config = dict(
    arch='wide_resnet',
    model='multi-label audio tagger',
    dataset='synthesized solo parts of chorales (CocoChorales)',
    train_examples=39062,
    gain_aug_db=6,
    n_mels=64,
    hop_length=320,
    input='log_mel',
    spec_augment=False,
    win_length=400,
    norm='layernorm',
    hidden_act='silu',
    channel_attention='se',
    drop_path=0.1,
    depths=[2, 4, 2],
    kernel_size=3,
    stem='single',
    avg_pool_shortcut=False,
    widths=[96, 160, 288],
    num_labels=51,
    init='torch_default',
    residual_init='zero_last',
    optimizer='soap',
    beta2=0.99,
    learning_rate=0.0042,
    beta1=0.9,
    shampoo_beta=0.99,
    eps=1e-08,
    precondition_frequency=16,
    max_precond_dim=1536,
    merge_dims=False,
    one_sided=False,
    adamw_lr_other_params=0.00097,
    max_grad_norm=0.5,
    max_steps=7600,
    batch_size=64,
    epochs=12.5,
    lr_schedule='cosine',
    final_lr_fraction=0.1,
    warmup_steps=760,
    weight_decay=0.1,
    adamw_weight_decay_other_params=0.05,
)
Rows from block 3 of a small multi-label audio tagger, named by matrix and row number. Rows with one number belong to one channel. Each number is 50 + 12 x the weight over its row's rms, rounded and kept within 0 to 99. All counts start at 0.
Before each channel's rows are labels from the 100 clips, of 14976, where the channel reaches its highest value: "top examples" is what is common among them; "band" is the frequency band that holds the peak. Only what is clearly more common there than usual is listed. The data: synthesized solo parts of chorales (CocoChorales).
# convs0: first 3x3 conv (model.blocks.3.convs.0.weight, 160x160x3x3, each kernel summed), inputs 108-159
# convs1: second 3x3 conv (model.blocks.3.convs.1.weight, 160x160x3x3, transposed, each kernel summed), outputs 108-159

top examples: note G#4; note A#4; note F#4
band: 1000 to 2000 Hz
convs0.21:62 53 42 41 24 49 55 41 40 27 72 52 29 41 41 69 42 36 44 67 25 62 52 38 37 47 38 67 64 38 49 47 60 49 47 50 47 71 65 29 38 58 53 45 64 33 50 55 31 53 56 48
convs1.21:69 42 22 51 48 46 29 35 36 54 59 40 49 46 58 49 41 39 44 47 50 39 53 53 71 66 55 50 49 33 52 41 30 40 56 53 39 44 47 58 41 52 39 50 65 35 38 39 48 58 62 57

top examples: oboe; note A#4; note G#4
band: 4000 to 8000 Hz
convs0.42:64 37 42 66 43 43 53 40 43 55 32 64 53 50 56 45 42 42 72 51 64 47 43 52 48 52 54 34 21 47 42 55 48 47 51 49 29 57 66 41 58 51 08 50 54 41 63 58 62 51 58 49
convs1.42:54 75 49 61 49 56 43 48 35 53 47 65 37 37 47 41 60 56 77 53 39 53 54 50 42 46 41 38 64 53 44 54 82 54 49 41 53 66 64 50 40 32 52 25 65 34 51 64 61 43 53 63

top examples: note G#4; note A4; cello
band: 2000 to 4000 Hz
convs0.139:74 56 67 46 55 48 50 40 52 36 52 45 38 41 61 41 35 54 63 59 54 61 55 57 40 59 44 60 49 40 31 54 45 65 30 52 45 52 50 45 42 42 38 38 43 48 26 57 34 41 41 45
convs1.139:33 45 71 63 55 42 67 58 23 48 38 44 39 55 47 51 52 58 37 60 43 46 50 67 41 37 53 27 30 57 17 43 63 42 59 62 50 57 41 36 56 51 35 43 54 37 53 60 51 56 43 58

top examples: note C#5; note B4; note C5; note D#5
band: 1000 to 2000 Hz
convs0.17:45 77 51 37 41 75 46 44 50 54 37 58 46 38 50 59 41 44 54 46 43 53 65 52 58 54 44 43 44 28 37 38 64 41 49 45 43 55 39 44 36 67 49 79 47 49 48 50 40 60 72 63
convs1.17:40 47 31 71 55 70 61 36 33 63 58 73 53 59 55 60 23 25 32 58 68 51 58 58 33 50 41 49 35 42 38 58 67 52 58 50 66 43 59 37 47 60 18 22 72 45 65 48 38 48 52 53

top examples: note F#5; flute; note E5
band: 250 to 500 Hz
convs0.91:47 52 74 51 32 58 51 50 76 53 42 53 56 48 42 58 44 49 40 56 71 71 58 45 39 46 48 41 72 66 56 46 50 64 52 46 66 35 35 45 41 64 51 64 39 39 51 37 56 31 50 63
convs1.91:45 42 42 43 59 35 69 67 51 67 37 46 57 45 40 48 43 47 53 39 59 49 69 47 48 43 51 63 37 64 49 50 29 46 45 51 56 79 45 39 47 42 47 48 51 66 72 46 50 38 61 11

top examples: note C#5; flute; note D#5
band: 250 to 500 Hz
convs0.105:55 32 42 58 42 62 51 44 43 50 62 44 50 50 52 63 51 59 45 42 49 60 48 44 48 42 46 50 47 44 48 45 48 51 78 53 56 53 56 57 55 72 59 56 38 54 44 50 60 60 48 34
convs1.105:25 50 44 50 41 63 70 31 41 68 33 60 57 34 67 63 61 41 54 52 50 42 52 57 48 80 62 51 62 56 49 38 51 35 46 65 72 56 54 53 51 54 41 04 66 53 45 55 65 44 55 43

top examples: note F#5; note G#5
band: 1000 to 2000 Hz
convs0.154:53 52 60 38 48 58 79 45 32 52 47 67 62 56 52 57 40 70 46 55 46 38 33 49 43 41 51 70 51 70 48 48 52 57 55 61 63 44 44 45 54 40 54 31 61 24 67 55 30 51 31 49
convs1.154:43 52 27 52 65 45 16 56 56 56 34 46 50 51 56 60 53 48 48 47 64 45 67 55 23 48 65 35 62 45 53 49 42 43 42 29 55 53 31 49 44 62 52 64 37 59 46 60 45 36 59 25

top examples: note G#4; note A4; note B4; note A#4
band: 1000 to 2000 Hz
convs0.87:44 49 60 52 58 45 39 70 71 45 49 35 53 48 33 43 62 51 38 40 41 59 44 58 39 48 54 43 67 53 65 32 46 44 66 45 50 34 39 39 48 53 71 61 31 41 60 41 24 30 36 54
convs1.87:50 38 21 48 74 50 50 42 42 46 48 44 52 52 59 37 37 37 42 61 53 35 45 67 60 57 42 50 61 46 50 39 38 51 53 60 42 53 24 53 26 45 48 58 47 47 37 47 39 61 76 67